Rows from block 9 of a small image diffusion model, named by matrix and row number. Rows with one number within an expert belong to one neuron, the router's apart. Each number is 50 + 10 x the weight over its row's rms, rounded and kept within 0 to 99. All counts start at 0. After the name is the row's rms in percent of the matrix's.
Before each expert's rows are labels from the 100 images, of 14848 (inputs lightly noised), where the router gives the expert most weight on average: "top examples" is what is common among them. Only what is clearly more common there than usual is listed. The data: photos of arthropod specimens (BIOSCAN-5M). In brackets: how many of the 100.
# router: router (model.blocks.9.mlp.router.weight, 16x192), inputs 0-191
# up: expert up (model.blocks.9.mlp.up, 16x96x192), inputs 0-191
# down: expert down (model.blocks.9.mlp.down, 16x192x96, transposed), outputs 0-191

# expert 4
top examples: order Hymenoptera (43)
router.4 086:34 36 45 37 28 43 46 40 52 54 50 56 40 54 41 26 49 42 59 39 47 45 35 39 51 61 38 56 71 54 49 50 42 53 37 53 55 50 33 44 50 52 55 41 63 43 55 44 41 51 29 45 39 36 39 42 51 42 47 55 42 45 47 39 46 47 49 55 46 44 46 30 50 42 47 34 48 46 35 32 31 34 38 61 51 45 50 42 33 55 39 40 46 37 49 38 46 43 38 67 47 56 45 39 38 48 54 53 44 46 41 43 33 49 74 48 40 44 39 66 49 45 27 52 39 45 38 37 50 36 37 31 55 37 61 37 40 51 44 33 37 40 46 41 53 46 45 49 49 64 45 50 53 43 34 52 43 32 40 39 33 44 30 46 44 47 50 49 53 37 64 33 47 53 42 38 41 45 34 46 52 47 51 66 41 52 29 50 57 39 36 33
up.18 103:40 41 48 48 51 47 37 68 55 61 61 64 46 59 53 56 31 35 47 51 63 48 52 47 49 40 32 50 52 62 51 57 47 56 40 40 52 59 42 59 56 65 36 40 67 60 55 51 48 57 51 58 48 47 38 44 63 56 38 46 53 51 45 47 45 54 36 59 46 61 60 45 51 33 51 65 60 60 51 34 56 42 45 58 77 52 65 50 58 59 37 48 61 43 50 55 61 39 43 33 53 67 60 38 60 56 44 64 51 46 55 32 51 66 61 61 48 52 35 44 56 65 46 58 44 50 58 43 58 35 60 41 58 35 62 51 40 55 47 38 16 52 32 55 60 45 68 39 36 52 51 49 44 59 43 43 33 33 50 51 56 45 52 42 50 46 42 33 50 34 58 50 69 54 52 58 56 42 41 42 28 70 58 28 40 71 49 40 61 47 47 59
down.18 096:49 43 52 35 73 36 40 61 53 61 60 40 55 59 43 70 33 44 48 51 58 47 46 37 44 38 39 54 49 39 53 54 65 42 44 53 54 46 48 54 55 36 55 39 46 58 56 43 65 55 47 46 46 43 47 56 52 43 67 53 50 49 61 48 53 45 42 59 62 54 42 42 51 32 47 44 54 53 58 43 63 53 54 63 73 45 37 46 45 47 38 44 53 51 42 41 57 34 52 40 49 59 62 44 40 56 60 38 40 63 56 72 57 65 47 47 37 56 39 49 77 59 45 55 55 46 48 60 44 67 63 54 45 69 54 51 51 48 48 63 83 44 40 61 34 61 41 66 60 47 45 57 41 41 53 40 38 35 48 45 66 47 45 59 43 55 28 32 49 57 42 53 69 55 48 45 34 48 42 54 25 23 58 58 59 32 41 55 46 55 58 59
up.19 098:58 35 44 42 47 56 30 50 34 52 50 40 56 53 71 44 54 36 34 55 62 45 36 57 53 51 55 47 55 55 59 49 29 54 54 57 44 73 55 40 66 45 46 47 64 67 48 69 42 49 51 51 55 49 58 41 49 51 41 33 55 48 46 71 64 42 64 65 49 45 23 49 44 45 58 55 57 50 49 30 51 32 62 55 45 71 62 54 54 59 55 55 48 50 36 44 45 29 62 48 48 50 54 65 46 40 61 70 45 68 50 58 41 44 63 39 60 38 50 65 49 49 39 51 38 44 39 36 52 64 51 39 57 49 49 49 58 57 43 58 68 37 32 51 52 28 48 42 57 36 43 59 38 58 55 61 47 46 64 51 41 29 56 38 44 51 53 50 50 54 51 52 56 52 69 20 53 54 50 40 54 44 49 44 48 62 54 60 70 48 41 47
down.19 087:47 38 44 40 42 51 45 51 36 47 57 53 38 37 60 36 59 43 66 36 52 55 71 55 55 48 55 61 54 47 47 46 35 51 59 63 47 44 48 44 65 66 50 54 39 65 69 72 47 44 52 60 54 41 66 51 49 61 58 66 43 57 57 72 35 61 59 62 52 49 30 42 50 50 33 44 65 52 42 39 52 74 39 58 55 33 45 48 56 48 48 50 51 44 69 54 42 34 67 38 46 43 53 55 66 33 41 34 49 30 49 47 33 48 46 52 57 29 56 46 58 53 48 54 49 57 39 60 52 39 37 63 41 60 51 50 81 57 35 39 46 28 35 54 55 59 48 67 46 38 44 46 38 37 43 49 60 55 42 51 50 27 51 63 43 47 51 47 48 43 53 53 39 50 35 62 42 42 39 57 48 63 35 57 51 42 42 42 43 49 42 49
up.20 085:45 41 48 55 50 46 50 67 54 62 46 44 56 56 57 50 69 49 53 48 63 44 55 39 38 60 39 31 46 53 53 53 34 42 61 55 43 62 54 65 57 61 40 45 55 55 48 80 62 67 28 61 53 33 53 60 54 49 40 57 39 48 31 51 45 40 42 52 55 38 36 49 72 49 64 37 52 28 46 31 52 32 51 54 67 49 48 52 34 53 41 44 50 69 48 49 54 41 56 48 55 66 54 44 57 70 59 64 54 70 64 58 62 46 59 56 44 53 40 24 44 54 65 43 43 52 52 51 63 61 46 50 48 42 58 40 44 63 50 60 48 41 35 48 56 44 57 52 66 45 65 30 49 52 49 58 43 48 40 46 53 60 52 50 55 48 50 42 46 51 48 32 57 48 37 69 56 58 43 54 58 54 51 25 36 66 49 73 57 34 50 45
down.20 096:36 49 49 52 46 35 57 64 56 49 49 65 34 49 63 83 70 40 63 48 58 62 41 54 39 52 49 68 45 61 48 55 25 56 58 45 47 37 60 45 52 55 50 58 52 36 51 66 63 63 58 49 45 65 55 59 45 46 61 55 56 49 86 57 41 60 43 50 44 35 39 48 66 39 53 55 41 35 60 40 48 62 60 66 48 48 57 47 56 52 50 37 64 40 56 47 52 47 53 59 43 60 49 47 40 53 47 32 43 28 54 46 64 44 61 37 43 47 44 67 47 45 57 47 58 47 54 54 50 43 44 52 60 54 47 49 40 35 64 51 51 41 45 46 41 62 45 48 40 25 56 65 49 46 48 66 41 54 53 57 59 50 53 49 52 57 69 39 43 44 57 50 39 62 64 47 35 46 41 47 63 51 37 72 68 44 41 28 41 59 66 46

# expert 8
top examples: class Arachnida (29)
router.8 086:54 61 47 56 33 27 50 45 49 47 45 50 52 48 61 37 44 62 35 51 48 50 53 49 53 45 59 49 44 44 54 54 56 50 59 46 49 47 61 44 37 41 55 90 31 52 31 47 46 56 53 40 61 61 64 60 49 55 49 46 41 45 40 52 57 55 44 54 50 41 58 67 39 48 53 42 55 40 70 66 55 60 60 50 44 40 46 59 54 39 60 66 54 57 61 61 52 58 41 40 60 51 45 47 70 50 71 45 42 54 54 56 64 61 40 46 71 55 46 46 52 46 60 10 48 56 52 45 45 48 56 54 51 68 42 45 42 44 48 65 74 53 59 50 37 47 48 52 47 34 52 40 46 49 76 52 68 67 55 65 49 44 51 53 43 44 34 44 44 43 39 58 74 36 52 54 49 69 60 43 57 32 50 48 68 44 45 45 51 49 46 54
up.18 094:58 57 55 48 33 17 32 57 40 59 50 48 47 40 60 42 47 60 47 46 53 57 43 63 56 51 62 43 56 37 56 54 38 53 57 49 46 73 65 38 45 47 60 56 60 57 61 64 58 42 59 44 43 65 46 33 53 49 43 33 41 44 46 65 57 42 52 65 49 48 43 53 28 61 58 65 39 44 75 36 61 59 38 60 56 58 72 66 52 48 42 45 43 54 34 38 50 70 50 64 48 36 68 58 57 45 67 63 59 55 47 58 46 50 47 49 47 48 73 72 49 56 50 49 36 56 37 41 61 36 69 63 56 61 33 49 50 62 51 60 55 43 50 42 43 40 52 63 57 50 63 59 42 64 53 62 40 56 46 58 49 51 51 41 53 43 36 51 45 52 46 61 47 36 43 51 43 50 63 62 60 47 52 56 55 55 61 39 57 65 34 55
down.18 091:54 58 44 61 40 56 66 48 60 59 54 39 54 56 54 42 49 45 54 39 43 52 45 44 44 59 53 46 41 36 48 48 59 51 50 44 45 71 56 56 45 33 71 70 66 45 59 38 40 55 58 53 52 45 37 52 50 56 47 43 74 51 34 37 62 26 45 51 38 49 55 43 62 36 65 55 58 54 37 57 42 43 52 40 43 61 68 61 50 58 55 58 61 42 28 45 48 47 48 44 46 70 41 43 52 55 72 64 73 54 62 46 58 46 86 50 42 50 45 65 68 49 62 46 40 52 70 45 32 50 47 47 54 58 58 49 40 57 55 54 49 55 53 56 51 38 55 54 53 45 43 49 55 57 51 42 55 44 41 47 50 66 36 57 52 48 66 51 57 55 66 45 65 41 28 48 51 53 40 54 49 45 43 62 58 58 66 39 63 50 83 52
up.19 091:48 48 44 49 61 42 46 59 52 55 55 68 52 56 64 38 54 43 55 44 47 63 39 76 79 51 50 60 59 61 59 48 51 65 44 62 45 70 53 29 41 45 49 57 52 39 44 65 58 47 52 62 48 49 50 42 56 80 58 61 47 47 49 50 53 61 35 55 52 39 51 32 37 29 58 51 36 43 57 43 46 54 43 71 42 55 63 42 58 56 58 35 62 39 43 32 62 43 59 44 49 51 42 47 41 65 69 63 41 63 60 54 49 58 47 66 38 32 37 51 47 42 45 32 44 46 48 39 58 35 60 43 46 42 53 40 37 42 41 54 50 52 52 43 43 48 57 52 67 48 77 39 55 49 53 41 39 54 53 45 62 44 44 43 70 54 21 52 48 41 58 40 62 48 39 51 48 49 32 55 48 50 57 48 46 54 42 40 67 62 42 48
down.19 093:37 50 52 50 46 48 58 49 53 45 48 62 58 51 46 41 49 47 61 39 58 48 56 34 30 39 40 53 55 52 61 50 45 68 46 36 53 70 65 50 62 54 47 62 42 56 49 44 41 53 64 52 36 46 61 48 50 33 55 52 62 60 34 49 46 53 66 50 39 50 60 58 64 53 28 46 59 48 51 39 66 48 39 38 61 62 66 30 63 49 47 52 64 52 60 36 36 49 42 62 55 47 71 49 66 40 52 58 40 36 58 66 46 61 00 64 60 68 43 43 41 42 45 35 38 60 60 45 55 41 39 61 42 62 60 32 52 58 44 51 42 63 45 42 61 51 55 61 62 49 53 32 56 51 41 52 58 37 55 31 34 50 52 51 57 62 66 57 46 55 59 45 50 48 48 47 53 53 52 55 50 43 51 48 49 42 57 39 41 66 62 49
up.20 075:48 48 59 44 44 49 25 33 34 49 62 56 68 54 55 35 27 45 50 51 53 53 38 44 50 47 56 50 56 55 52 58 44 62 52 59 23 53 46 56 40 33 46 58 51 62 49 59 54 33 62 54 49 54 68 50 54 57 32 32 43 60 50 49 55 45 32 38 57 37 47 64 26 63 48 60 57 40 58 49 69 47 58 51 45 47 56 43 40 60 52 53 40 42 47 54 48 62 46 48 63 31 63 65 67 34 56 60 52 66 50 53 59 58 50 29 56 48 49 60 52 53 63 48 52 58 62 36 32 52 58 53 61 67 42 50 53 39 46 63 61 48 73 48 49 40 52 34 44 40 46 46 53 50 53 52 47 57 73 65 61 41 58 41 49 46 39 57 44 42 43 54 56 43 47 40 51 45 70 26 47 48 48 48 58 34 62 24 50 45 44 64
down.20 109:65 60 51 58 65 54 74 57 61 46 42 63 62 43 64 42 55 45 56 44 47 58 56 48 42 51 63 53 43 62 46 53 66 74 58 46 37 50 35 39 56 38 70 40 46 31 41 40 54 60 59 60 47 48 33 48 45 37 46 39 59 59 54 50 52 40 54 59 56 59 44 48 66 47 35 54 56 51 54 55 33 49 55 50 53 54 53 46 47 59 57 61 41 38 57 41 64 44 36 50 63 58 41 52 49 56 87 71 46 38 59 55 46 59 70 43 45 54 61 65 42 49 38 48 52 57 50 35 63 49 53 50 67 49 57 37 53 58 54 66 55 43 46 47 52 58 57 43 56 54 41 50 55 43 41 54 57 52 61 49 59 63 52 63 44 57 44 55 45 42 56 37 46 38 54 60 47 37 42 34 70 59 61 34 57 50 48 33 48 22 81 46

# expert 12
top examples: class Arachnida (25)
router.12 082:65 60 45 54 60 51 53 57 48 40 40 39 51 37 54 62 48 51 38 52 47 45 63 52 43 38 63 38 39 35 46 46 58 34 60 47 57 43 68 52 45 48 48 73 23 47 31 39 45 54 66 48 60 66 57 67 48 61 47 42 49 49 39 51 56 56 49 47 45 56 57 68 49 62 48 43 64 43 68 76 57 52 62 38 46 39 48 58 58 34 59 66 52 62 60 64 43 47 42 30 58 46 48 48 66 56 38 43 41 53 50 51 62 55 34 45 70 56 59 33 53 46 66 21 50 52 56 60 52 53 51 60 40 67 35 51 55 47 49 61 67 51 50 52 33 43 53 43 46 36 44 42 37 49 65 47 64 66 50 52 51 44 62 50 45 43 46 39 43 55 28 53 62 46 55 61 53 65 62 47 47 45 47 42 68 39 62 46 35 62 55 57
up.18 075:48 66 43 61 55 37 67 53 52 65 38 53 52 52 46 49 64 70 48 60 47 73 43 67 69 39 58 43 51 63 61 51 47 46 50 50 53 59 37 54 33 29 56 59 45 62 57 58 53 35 41 32 58 41 51 48 43 64 52 56 30 55 59 58 63 50 61 48 59 35 48 50 52 57 66 48 41 62 47 47 48 57 42 56 49 46 49 39 64 49 53 53 76 48 42 49 42 60 61 27 50 55 36 55 52 67 61 49 56 64 60 60 52 59 43 43 72 40 48 64 48 31 68 33 66 41 32 59 60 44 62 48 58 46 56 55 40 61 50 56 62 43 36 49 38 48 51 68 50 38 59 47 54 66 60 53 55 54 57 54 54 62 42 63 54 48 35 44 46 37 40 63 53 48 50 67 47 52 49 67 53 64 61 48 43 59 31 54 68 41 44 61
down.18 087:48 44 62 30 51 51 51 49 57 54 68 41 38 46 39 41 40 47 45 43 49 58 47 45 62 37 38 24 59 49 45 42 52 44 35 60 55 58 43 40 59 43 70 56 53 50 33 52 51 61 49 42 61 40 52 52 60 20 59 54 46 51 61 45 61 45 35 63 40 47 52 46 50 25 53 36 60 49 58 42 53 38 35 56 50 53 44 47 61 45 43 44 33 45 52 57 72 55 45 55 58 41 60 48 40 51 96 41 59 58 52 47 52 64 55 50 52 47 42 35 56 68 48 66 50 37 72 52 31 52 53 58 48 48 41 46 58 51 46 63 71 62 60 38 35 53 45 54 41 61 55 47 53 65 62 53 46 34 51 53 59 48 42 51 53 47 40 54 53 44 64 62 49 41 61 49 52 51 51 52 47 71 37 60 46 61 40 60 45 34 59 48
up.19 086:44 42 54 64 66 50 44 56 52 39 43 58 50 60 45 70 50 58 60 51 49 44 37 61 63 56 58 68 58 52 35 55 29 45 54 63 39 53 50 41 71 46 62 40 56 63 43 69 57 52 57 58 37 42 49 33 58 54 60 74 56 57 61 59 59 53 48 49 54 49 45 43 45 51 45 50 50 41 44 46 44 57 38 44 40 74 57 66 53 77 51 34 53 35 43 43 55 44 53 43 31 40 57 54 49 53 52 59 58 68 54 44 43 43 44 58 46 45 58 49 49 53 57 72 48 50 28 45 51 30 53 48 49 49 38 56 62 55 50 47 41 63 56 41 56 40 50 59 81 45 63 52 39 56 29 45 30 53 46 50 64 49 55 53 50 68 47 66 54 75 70 40 26 54 47 47 43 48 41 46 42 44 53 53 49 47 58 54 57 39 69 46
down.19 118:42 52 49 60 52 43 51 48 54 40 54 53 51 66 48 42 60 47 57 53 56 36 37 61 57 53 38 53 52 61 35 44 72 32 48 41 41 56 62 62 36 58 32 38 44 53 58 47 44 53 62 50 48 53 51 65 40 46 54 58 58 62 24 40 62 44 56 51 45 38 44 51 54 48 43 51 39 52 40 54 55 51 53 52 45 58 53 61 52 68 50 61 56 48 41 56 48 65 55 61 32 51 25 42 61 47 40 49 62 61 40 49 65 55 25 49 54 47 36 49 53 51 49 81 50 48 60 35 54 44 36 60 36 61 71 56 44 50 42 49 57 33 42 65 47 33 49 53 64 54 49 49 75 52 65 50 60 43 36 56 38 58 47 36 43 60 58 35 53 63 46 42 74 54 50 47 56 55 44 42 49 39 41 60 56 46 73 54 53 54 17 55
up.20 089:63 51 55 52 42 33 40 59 55 59 65 64 49 62 57 32 37 47 49 50 63 60 42 37 63 52 50 59 52 71 54 47 49 51 57 43 43 61 44 44 36 49 42 50 59 58 57 70 54 49 52 54 39 48 46 26 54 37 45 34 58 58 62 67 37 60 48 50 52 46 54 33 59 48 64 54 47 50 28 42 56 40 43 31 58 75 57 42 59 53 52 38 41 58 39 34 48 51 42 52 35 64 62 60 61 59 32 34 53 63 57 33 49 66 42 47 23 50 48 45 53 63 49 57 55 38 70 41 49 56 61 48 53 48 60 35 52 42 54 47 58 54 52 51 76 63 69 54 36 51 64 62 57 64 31 44 39 58 44 49 56 62 67 41 47 63 45 52 36 57 43 52 48 43 42 50 55 40 48 40 47 45 64 54 44 56 63 47 63 38 46 53
down.20 092:39 46 56 68 70 36 48 49 51 50 37 51 52 39 59 44 52 53 54 37 55 59 52 56 34 54 55 67 35 65 51 62 50 50 52 42 41 53 46 65 76 51 67 41 42 56 54 44 52 54 41 38 40 37 60 59 54 50 51 42 57 46 59 39 46 61 66 50 52 69 44 59 49 47 33 40 40 70 69 51 34 28 54 45 54 60 57 43 50 49 46 54 72 50 39 36 40 40 52 45 51 44 37 53 54 48 34 43 55 38 47 51 53 47 77 37 65 55 52 50 41 50 57 37 65 39 40 40 43 44 45 37 32 60 49 44 70 47 28 49 67 52 49 52 48 46 56 44 44 50 40 52 45 58 44 48 49 37 46 32 41 48 53 34 46 56 54 53 67 56 51 46 41 41 37 32 47 40 45 42 43 43 16 59 47 49 52 41 50 35 23 50

# expert 1
top examples: order Coleoptera (49)
router.1 091:48 45 49 56 45 49 65 62 51 56 60 47 45 51 49 66 60 69 54 41 49 61 57 62 60 67 48 71 50 49 61 55 50 63 41 44 63 56 35 38 50 53 55 35 58 53 48 66 55 55 50 55 53 56 62 45 56 39 65 51 45 41 50 54 43 52 60 58 53 42 59 45 54 44 41 59 29 55 36 53 51 47 48 78 48 57 45 56 66 60 46 48 43 42 47 40 60 47 64 67 42 43 62 47 49 53 57 69 44 19 49 66 40 13 34 75 44 40 55 53 49 58 36 79 66 50 47 34 57 54 52 43 55 41 49 48 61 62 48 53 43 55 48 46 54 58 68 64 67 54 54 50 54 54 63 38 43 47 55 42 45 47 51 39 65 49 61 50 58 39 78 42 43 51 42 61 52 42 57 58 43 52 52 44 52 64 55 57 52 70 59 46
up.18 082:48 50 44 59 53 50 50 52 47 51 50 59 62 64 34 56 46 52 46 31 56 57 52 52 67 49 55 55 61 55 49 62 27 74 38 43 38 55 38 42 64 53 36 50 57 57 74 61 64 48 36 48 42 45 52 24 58 54 51 42 37 64 45 50 47 46 45 52 71 45 40 55 42 42 55 61 39 47 68 30 52 38 55 51 67 54 59 51 16 67 33 51 49 55 48 35 52 37 46 52 37 56 51 49 53 49 61 33 58 51 73 65 42 36 61 52 52 59 64 54 39 58 56 53 57 49 53 53 47 45 58 39 27 56 59 65 55 62 51 47 54 55 32 38 48 44 52 45 43 55 61 57 60 63 36 34 49 42 48 55 44 59 42 43 57 47 42 59 42 52 50 47 50 39 38 55 73 57 26 43 50 55 56 38 46 58 39 62 67 41 55 47
down.18 081:41 38 46 49 42 58 48 51 50 46 45 31 61 55 53 51 36 42 51 54 68 43 34 59 52 33 64 49 49 42 51 54 57 41 40 53 58 45 62 45 66 53 63 39 56 22 34 42 50 34 52 38 45 46 43 50 44 57 52 46 52 43 39 27 35 41 38 59 62 55 46 39 37 53 48 25 39 37 65 52 49 41 59 60 51 63 46 51 58 42 42 40 50 50 51 62 50 47 43 56 53 43 37 61 46 48 31 53 68 63 61 55 52 22 51 55 76 66 37 45 32 38 46 49 49 56 54 43 62 70 40 57 53 45 49 55 51 53 48 52 74 45 42 31 51 52 62 43 42 49 36 51 71 50 32 46 49 41 41 44 62 44 60 59 45 56 42 49 53 56 31 36 61 48 69 45 40 42 47 53 36 50 46 46 58 54 55 54 43 58 35 68
up.19 123:60 45 38 61 69 40 40 48 50 46 48 43 40 51 71 49 49 23 56 53 57 62 61 62 34 71 41 52 37 56 41 52 38 36 52 44 41 62 52 44 39 55 41 47 57 42 39 54 51 43 55 68 58 49 53 38 60 62 56 53 80 64 61 53 55 50 58 48 56 66 53 58 51 56 70 71 48 43 52 43 49 44 46 43 62 47 49 72 59 65 43 48 71 56 36 43 46 35 48 42 30 61 57 53 36 60 63 57 50 62 57 39 44 37 50 60 37 46 57 31 30 58 56 60 60 34 51 57 67 44 45 44 44 44 57 56 41 40 39 47 61 52 35 38 37 48 51 51 57 55 51 50 55 54 35 35 52 38 47 46 46 50 43 59 57 63 63 50 58 60 57 46 42 51 62 56 61 40 32 39 46 70 62 40 57 55 54 56 43 44 60 59
down.19 153:53 48 50 42 46 12 55 51 46 78 43 52 59 54 69 27 46 55 43 36 42 52 58 44 29 64 41 47 49 49 54 60 45 76 51 51 51 48 59 53 28 55 65 53 58 49 46 48 45 56 29 49 43 43 55 46 51 51 44 41 69 53 57 60 59 37 70 41 62 57 52 57 55 48 40 51 61 50 48 42 55 47 42 39 49 48 61 34 36 41 53 48 77 57 70 40 49 45 51 41 61 53 55 59 48 56 18 50 43 42 48 47 44 47 39 40 47 39 38 71 34 48 47 38 47 62 55 51 51 34 25 39 50 54 51 54 30 45 49 48 54 46 48 47 43 46 47 48 58 51 42 57 43 46 45 49 47 53 64 46 46 58 37 23 52 52 53 43 45 31 53 49 34 53 42 48 36 49 50 59 56 45 55 50 41 42 36 56 59 56 64 60
up.20 060:55 44 64 43 61 59 36 50 39 49 41 46 51 47 37 51 62 27 62 63 62 59 48 51 35 38 59 51 43 35 46 46 49 56 33 44 49 54 53 60 42 54 41 31 63 18 64 34 64 46 73 68 49 50 60 58 52 61 49 58 52 61 63 33 62 47 40 42 44 55 49 62 57 50 65 74 57 63 45 48 47 32 47 51 38 52 54 47 27 59 40 48 50 41 38 58 55 47 61 49 35 30 47 53 37 37 51 41 64 50 39 41 49 49 44 47 54 49 65 52 30 55 48 61 52 54 63 50 64 69 50 54 54 43 58 56 37 42 45 59 28 50 35 42 57 64 49 56 54 62 39 52 46 44 26 51 54 51 59 39 58 52 50 49 55 57 66 30 50 54 44 52 49 42 46 57 71 46 45 52 40 61 51 51 36 57 52 42 36 51 60 61
down.20 062:55 55 40 71 57 73 47 46 61 48 57 39 41 61 55 39 42 47 75 75 60 55 46 50 62 55 49 48 48 41 57 62 31 28 59 50 52 55 38 48 61 53 46 47 49 68 27 57 43 45 62 49 55 65 72 39 33 49 56 61 52 43 60 49 54 43 36 56 40 44 41 44 33 51 40 52 46 29 49 53 61 54 54 39 46 39 43 56 54 47 41 54 34 61 51 43 44 60 37 50 46 52 48 35 60 43 51 45 38 45 60 45 54 54 78 53 42 69 43 37 66 24 60 39 64 51 48 58 49 74 62 59 53 34 47 50 64 53 47 44 57 55 60 49 65 54 58 47 49 31 55 44 64 35 47 44 47 40 42 51 53 44 48 65 56 55 59 52 39 71 49 43 49 50 61 54 56 47 45 59 41 53 59 58 45 49 53 29 37 45 38 45

# expert 9
top examples: order Lepidoptera (40)
router.9 088:39 44 34 42 79 72 56 58 46 57 54 45 40 54 32 60 65 50 54 46 49 51 61 76 63 46 43 56 59 44 44 47 47 55 40 56 58 52 53 40 56 58 50 29 59 51 55 50 47 50 56 71 63 42 50 44 55 81 64 69 56 47 51 49 50 55 50 46 51 51 51 43 59 44 66 54 34 61 37 56 47 49 51 54 47 60 38 53 56 66 44 37 60 41 44 42 51 45 70 45 46 43 54 32 31 52 36 62 54 53 51 65 36 41 48 56 40 44 47 54 57 38 41 63 61 47 37 58 69 52 44 37 50 39 62 59 62 56 53 45 34 53 38 40 57 48 55 57 66 58 63 53 57 47 44 39 43 29 47 29 42 52 41 60 59 50 58 40 64 50 60 42 40 62 48 64 45 44 38 61 27 66 46 38 33 53 39 60 56 56 59 42
up.18 086:39 56 29 61 46 29 49 42 49 52 61 58 53 66 39 56 52 54 56 45 54 74 44 57 54 56 48 58 46 61 58 65 42 77 48 53 56 53 45 48 33 37 54 63 65 46 53 78 48 42 26 53 45 41 54 38 56 63 65 62 48 40 64 42 47 39 41 68 50 36 48 50 45 37 60 52 35 41 34 34 43 45 43 56 44 72 50 38 49 68 54 44 75 51 43 48 56 61 55 57 63 55 55 42 44 50 63 54 61 59 45 54 50 52 54 51 45 43 38 53 37 38 42 45 58 50 43 24 64 42 60 48 58 50 68 40 52 58 41 49 77 58 62 49 55 51 35 54 44 43 57 45 66 53 54 45 52 50 48 51 56 49 41 41 53 46 39 51 50 37 50 54 51 51 41 55 48 45 37 54 44 41 73 46 50 61 30 57 60 27 48 41
down.18 107:46 49 50 66 30 59 56 54 40 71 68 36 50 57 43 48 50 46 50 47 48 24 33 50 44 49 62 52 36 36 50 50 43 29 40 62 50 59 56 44 31 47 63 34 55 48 44 68 54 51 59 37 59 52 62 47 57 58 49 52 46 38 43 33 63 54 36 42 60 48 45 46 42 52 68 40 38 46 38 49 43 63 27 50 45 40 52 49 57 31 46 35 50 42 53 49 49 52 55 54 47 53 38 59 58 54 64 47 52 61 45 53 54 32 67 48 35 57 41 45 85 36 60 40 40 47 47 40 48 48 61 44 60 53 43 70 62 44 31 62 49 52 54 48 43 48 52 57 60 62 50 57 57 54 53 51 54 37 51 55 60 44 38 14 49 59 54 49 24 54 49 50 48 71 56 64 48 64 49 52 42 51 47 62 51 60 50 55 56 46 54 65
up.19 095:45 52 57 61 48 50 45 47 42 75 66 54 49 50 42 28 59 54 52 49 62 56 28 58 60 48 47 57 58 53 63 57 45 67 52 42 58 55 56 43 59 59 49 34 68 62 53 57 36 45 38 51 47 55 47 50 44 52 42 45 34 49 42 59 42 66 35 60 60 21 55 38 47 50 49 47 41 47 42 60 41 65 45 53 52 51 57 54 42 47 46 50 18 41 59 44 59 57 55 60 49 54 41 27 59 44 33 63 64 46 53 54 47 63 46 45 41 50 64 67 35 63 41 51 35 59 48 39 49 38 66 55 60 62 49 43 52 53 29 52 40 63 60 35 53 68 49 57 64 45 61 53 55 59 56 49 45 42 43 43 55 65 50 53 44 37 43 58 39 24 54 49 64 55 30 70 29 65 32 55 42 41 56 47 57 59 50 57 52 41 46 47
down.19 093:55 52 54 59 63 43 53 43 57 57 42 50 49 39 50 48 33 35 59 52 34 42 50 56 56 62 51 52 37 76 41 47 54 46 41 56 39 61 57 48 69 43 60 60 54 43 50 52 51 51 34 51 54 50 39 39 53 55 55 52 60 59 53 47 56 69 56 39 60 69 43 63 41 56 66 51 46 49 61 41 68 56 35 52 52 47 47 48 48 51 55 55 76 47 57 57 54 50 41 63 55 40 61 49 73 43 38 56 79 44 40 63 38 34 53 53 42 58 50 49 38 46 51 60 53 56 43 36 62 54 49 47 47 70 39 51 68 35 66 72 54 42 53 46 52 66 41 47 52 69 57 57 59 52 61 53 41 47 63 37 40 57 30 42 47 74 46 48 25 39 50 56 31 56 48 54 55 49 54 40 48 30 50 57 29 44 52 33 67 53 40 56
up.20 092:61 46 58 57 39 41 53 56 58 67 55 66 47 47 58 50 50 55 43 37 63 46 42 44 47 55 49 67 49 55 61 54 35 53 53 44 57 63 55 42 49 64 38 36 67 47 55 55 41 54 36 50 41 56 45 40 43 48 52 29 47 46 39 72 43 53 54 65 61 30 55 21 69 48 40 56 39 46 43 53 57 52 37 67 51 35 51 41 54 45 46 52 27 41 39 37 64 43 50 66 43 55 50 48 64 61 49 62 49 45 68 66 39 53 51 49 40 58 52 54 38 65 60 54 35 52 64 44 53 56 65 60 51 50 31 45 56 57 38 61 22 57 44 36 63 65 54 58 46 51 57 61 48 73 43 61 47 48 44 42 52 63 54 42 49 45 49 60 38 37 40 50 65 34 38 71 38 56 59 52 42 39 59 45 41 48 51 31 52 53 39 63
down.20 098:68 54 46 50 39 38 54 50 59 60 43 50 53 46 54 32 56 52 46 50 51 62 36 48 42 50 56 56 26 64 59 52 61 56 47 55 48 57 52 52 40 60 35 68 62 39 53 53 49 51 61 53 47 50 65 62 57 59 49 37 68 42 65 37 55 62 44 43 53 57 46 63 46 51 58 45 73 49 64 58 26 50 51 39 49 55 44 50 38 42 50 59 73 28 37 36 53 40 41 46 58 66 65 49 46 66 39 59 39 37 59 54 50 39 27 35 40 48 63 53 63 64 56 27 52 55 41 40 44 47 63 61 58 46 38 53 38 50 51 58 58 49 51 54 51 58 53 68 45 69 32 55 54 50 45 51 44 46 64 42 47 58 60 39 53 44 54 46 47 47 56 62 55 56 35 54 52 43 46 61 70 46 33 47 58 46 85 37 60 57 64 55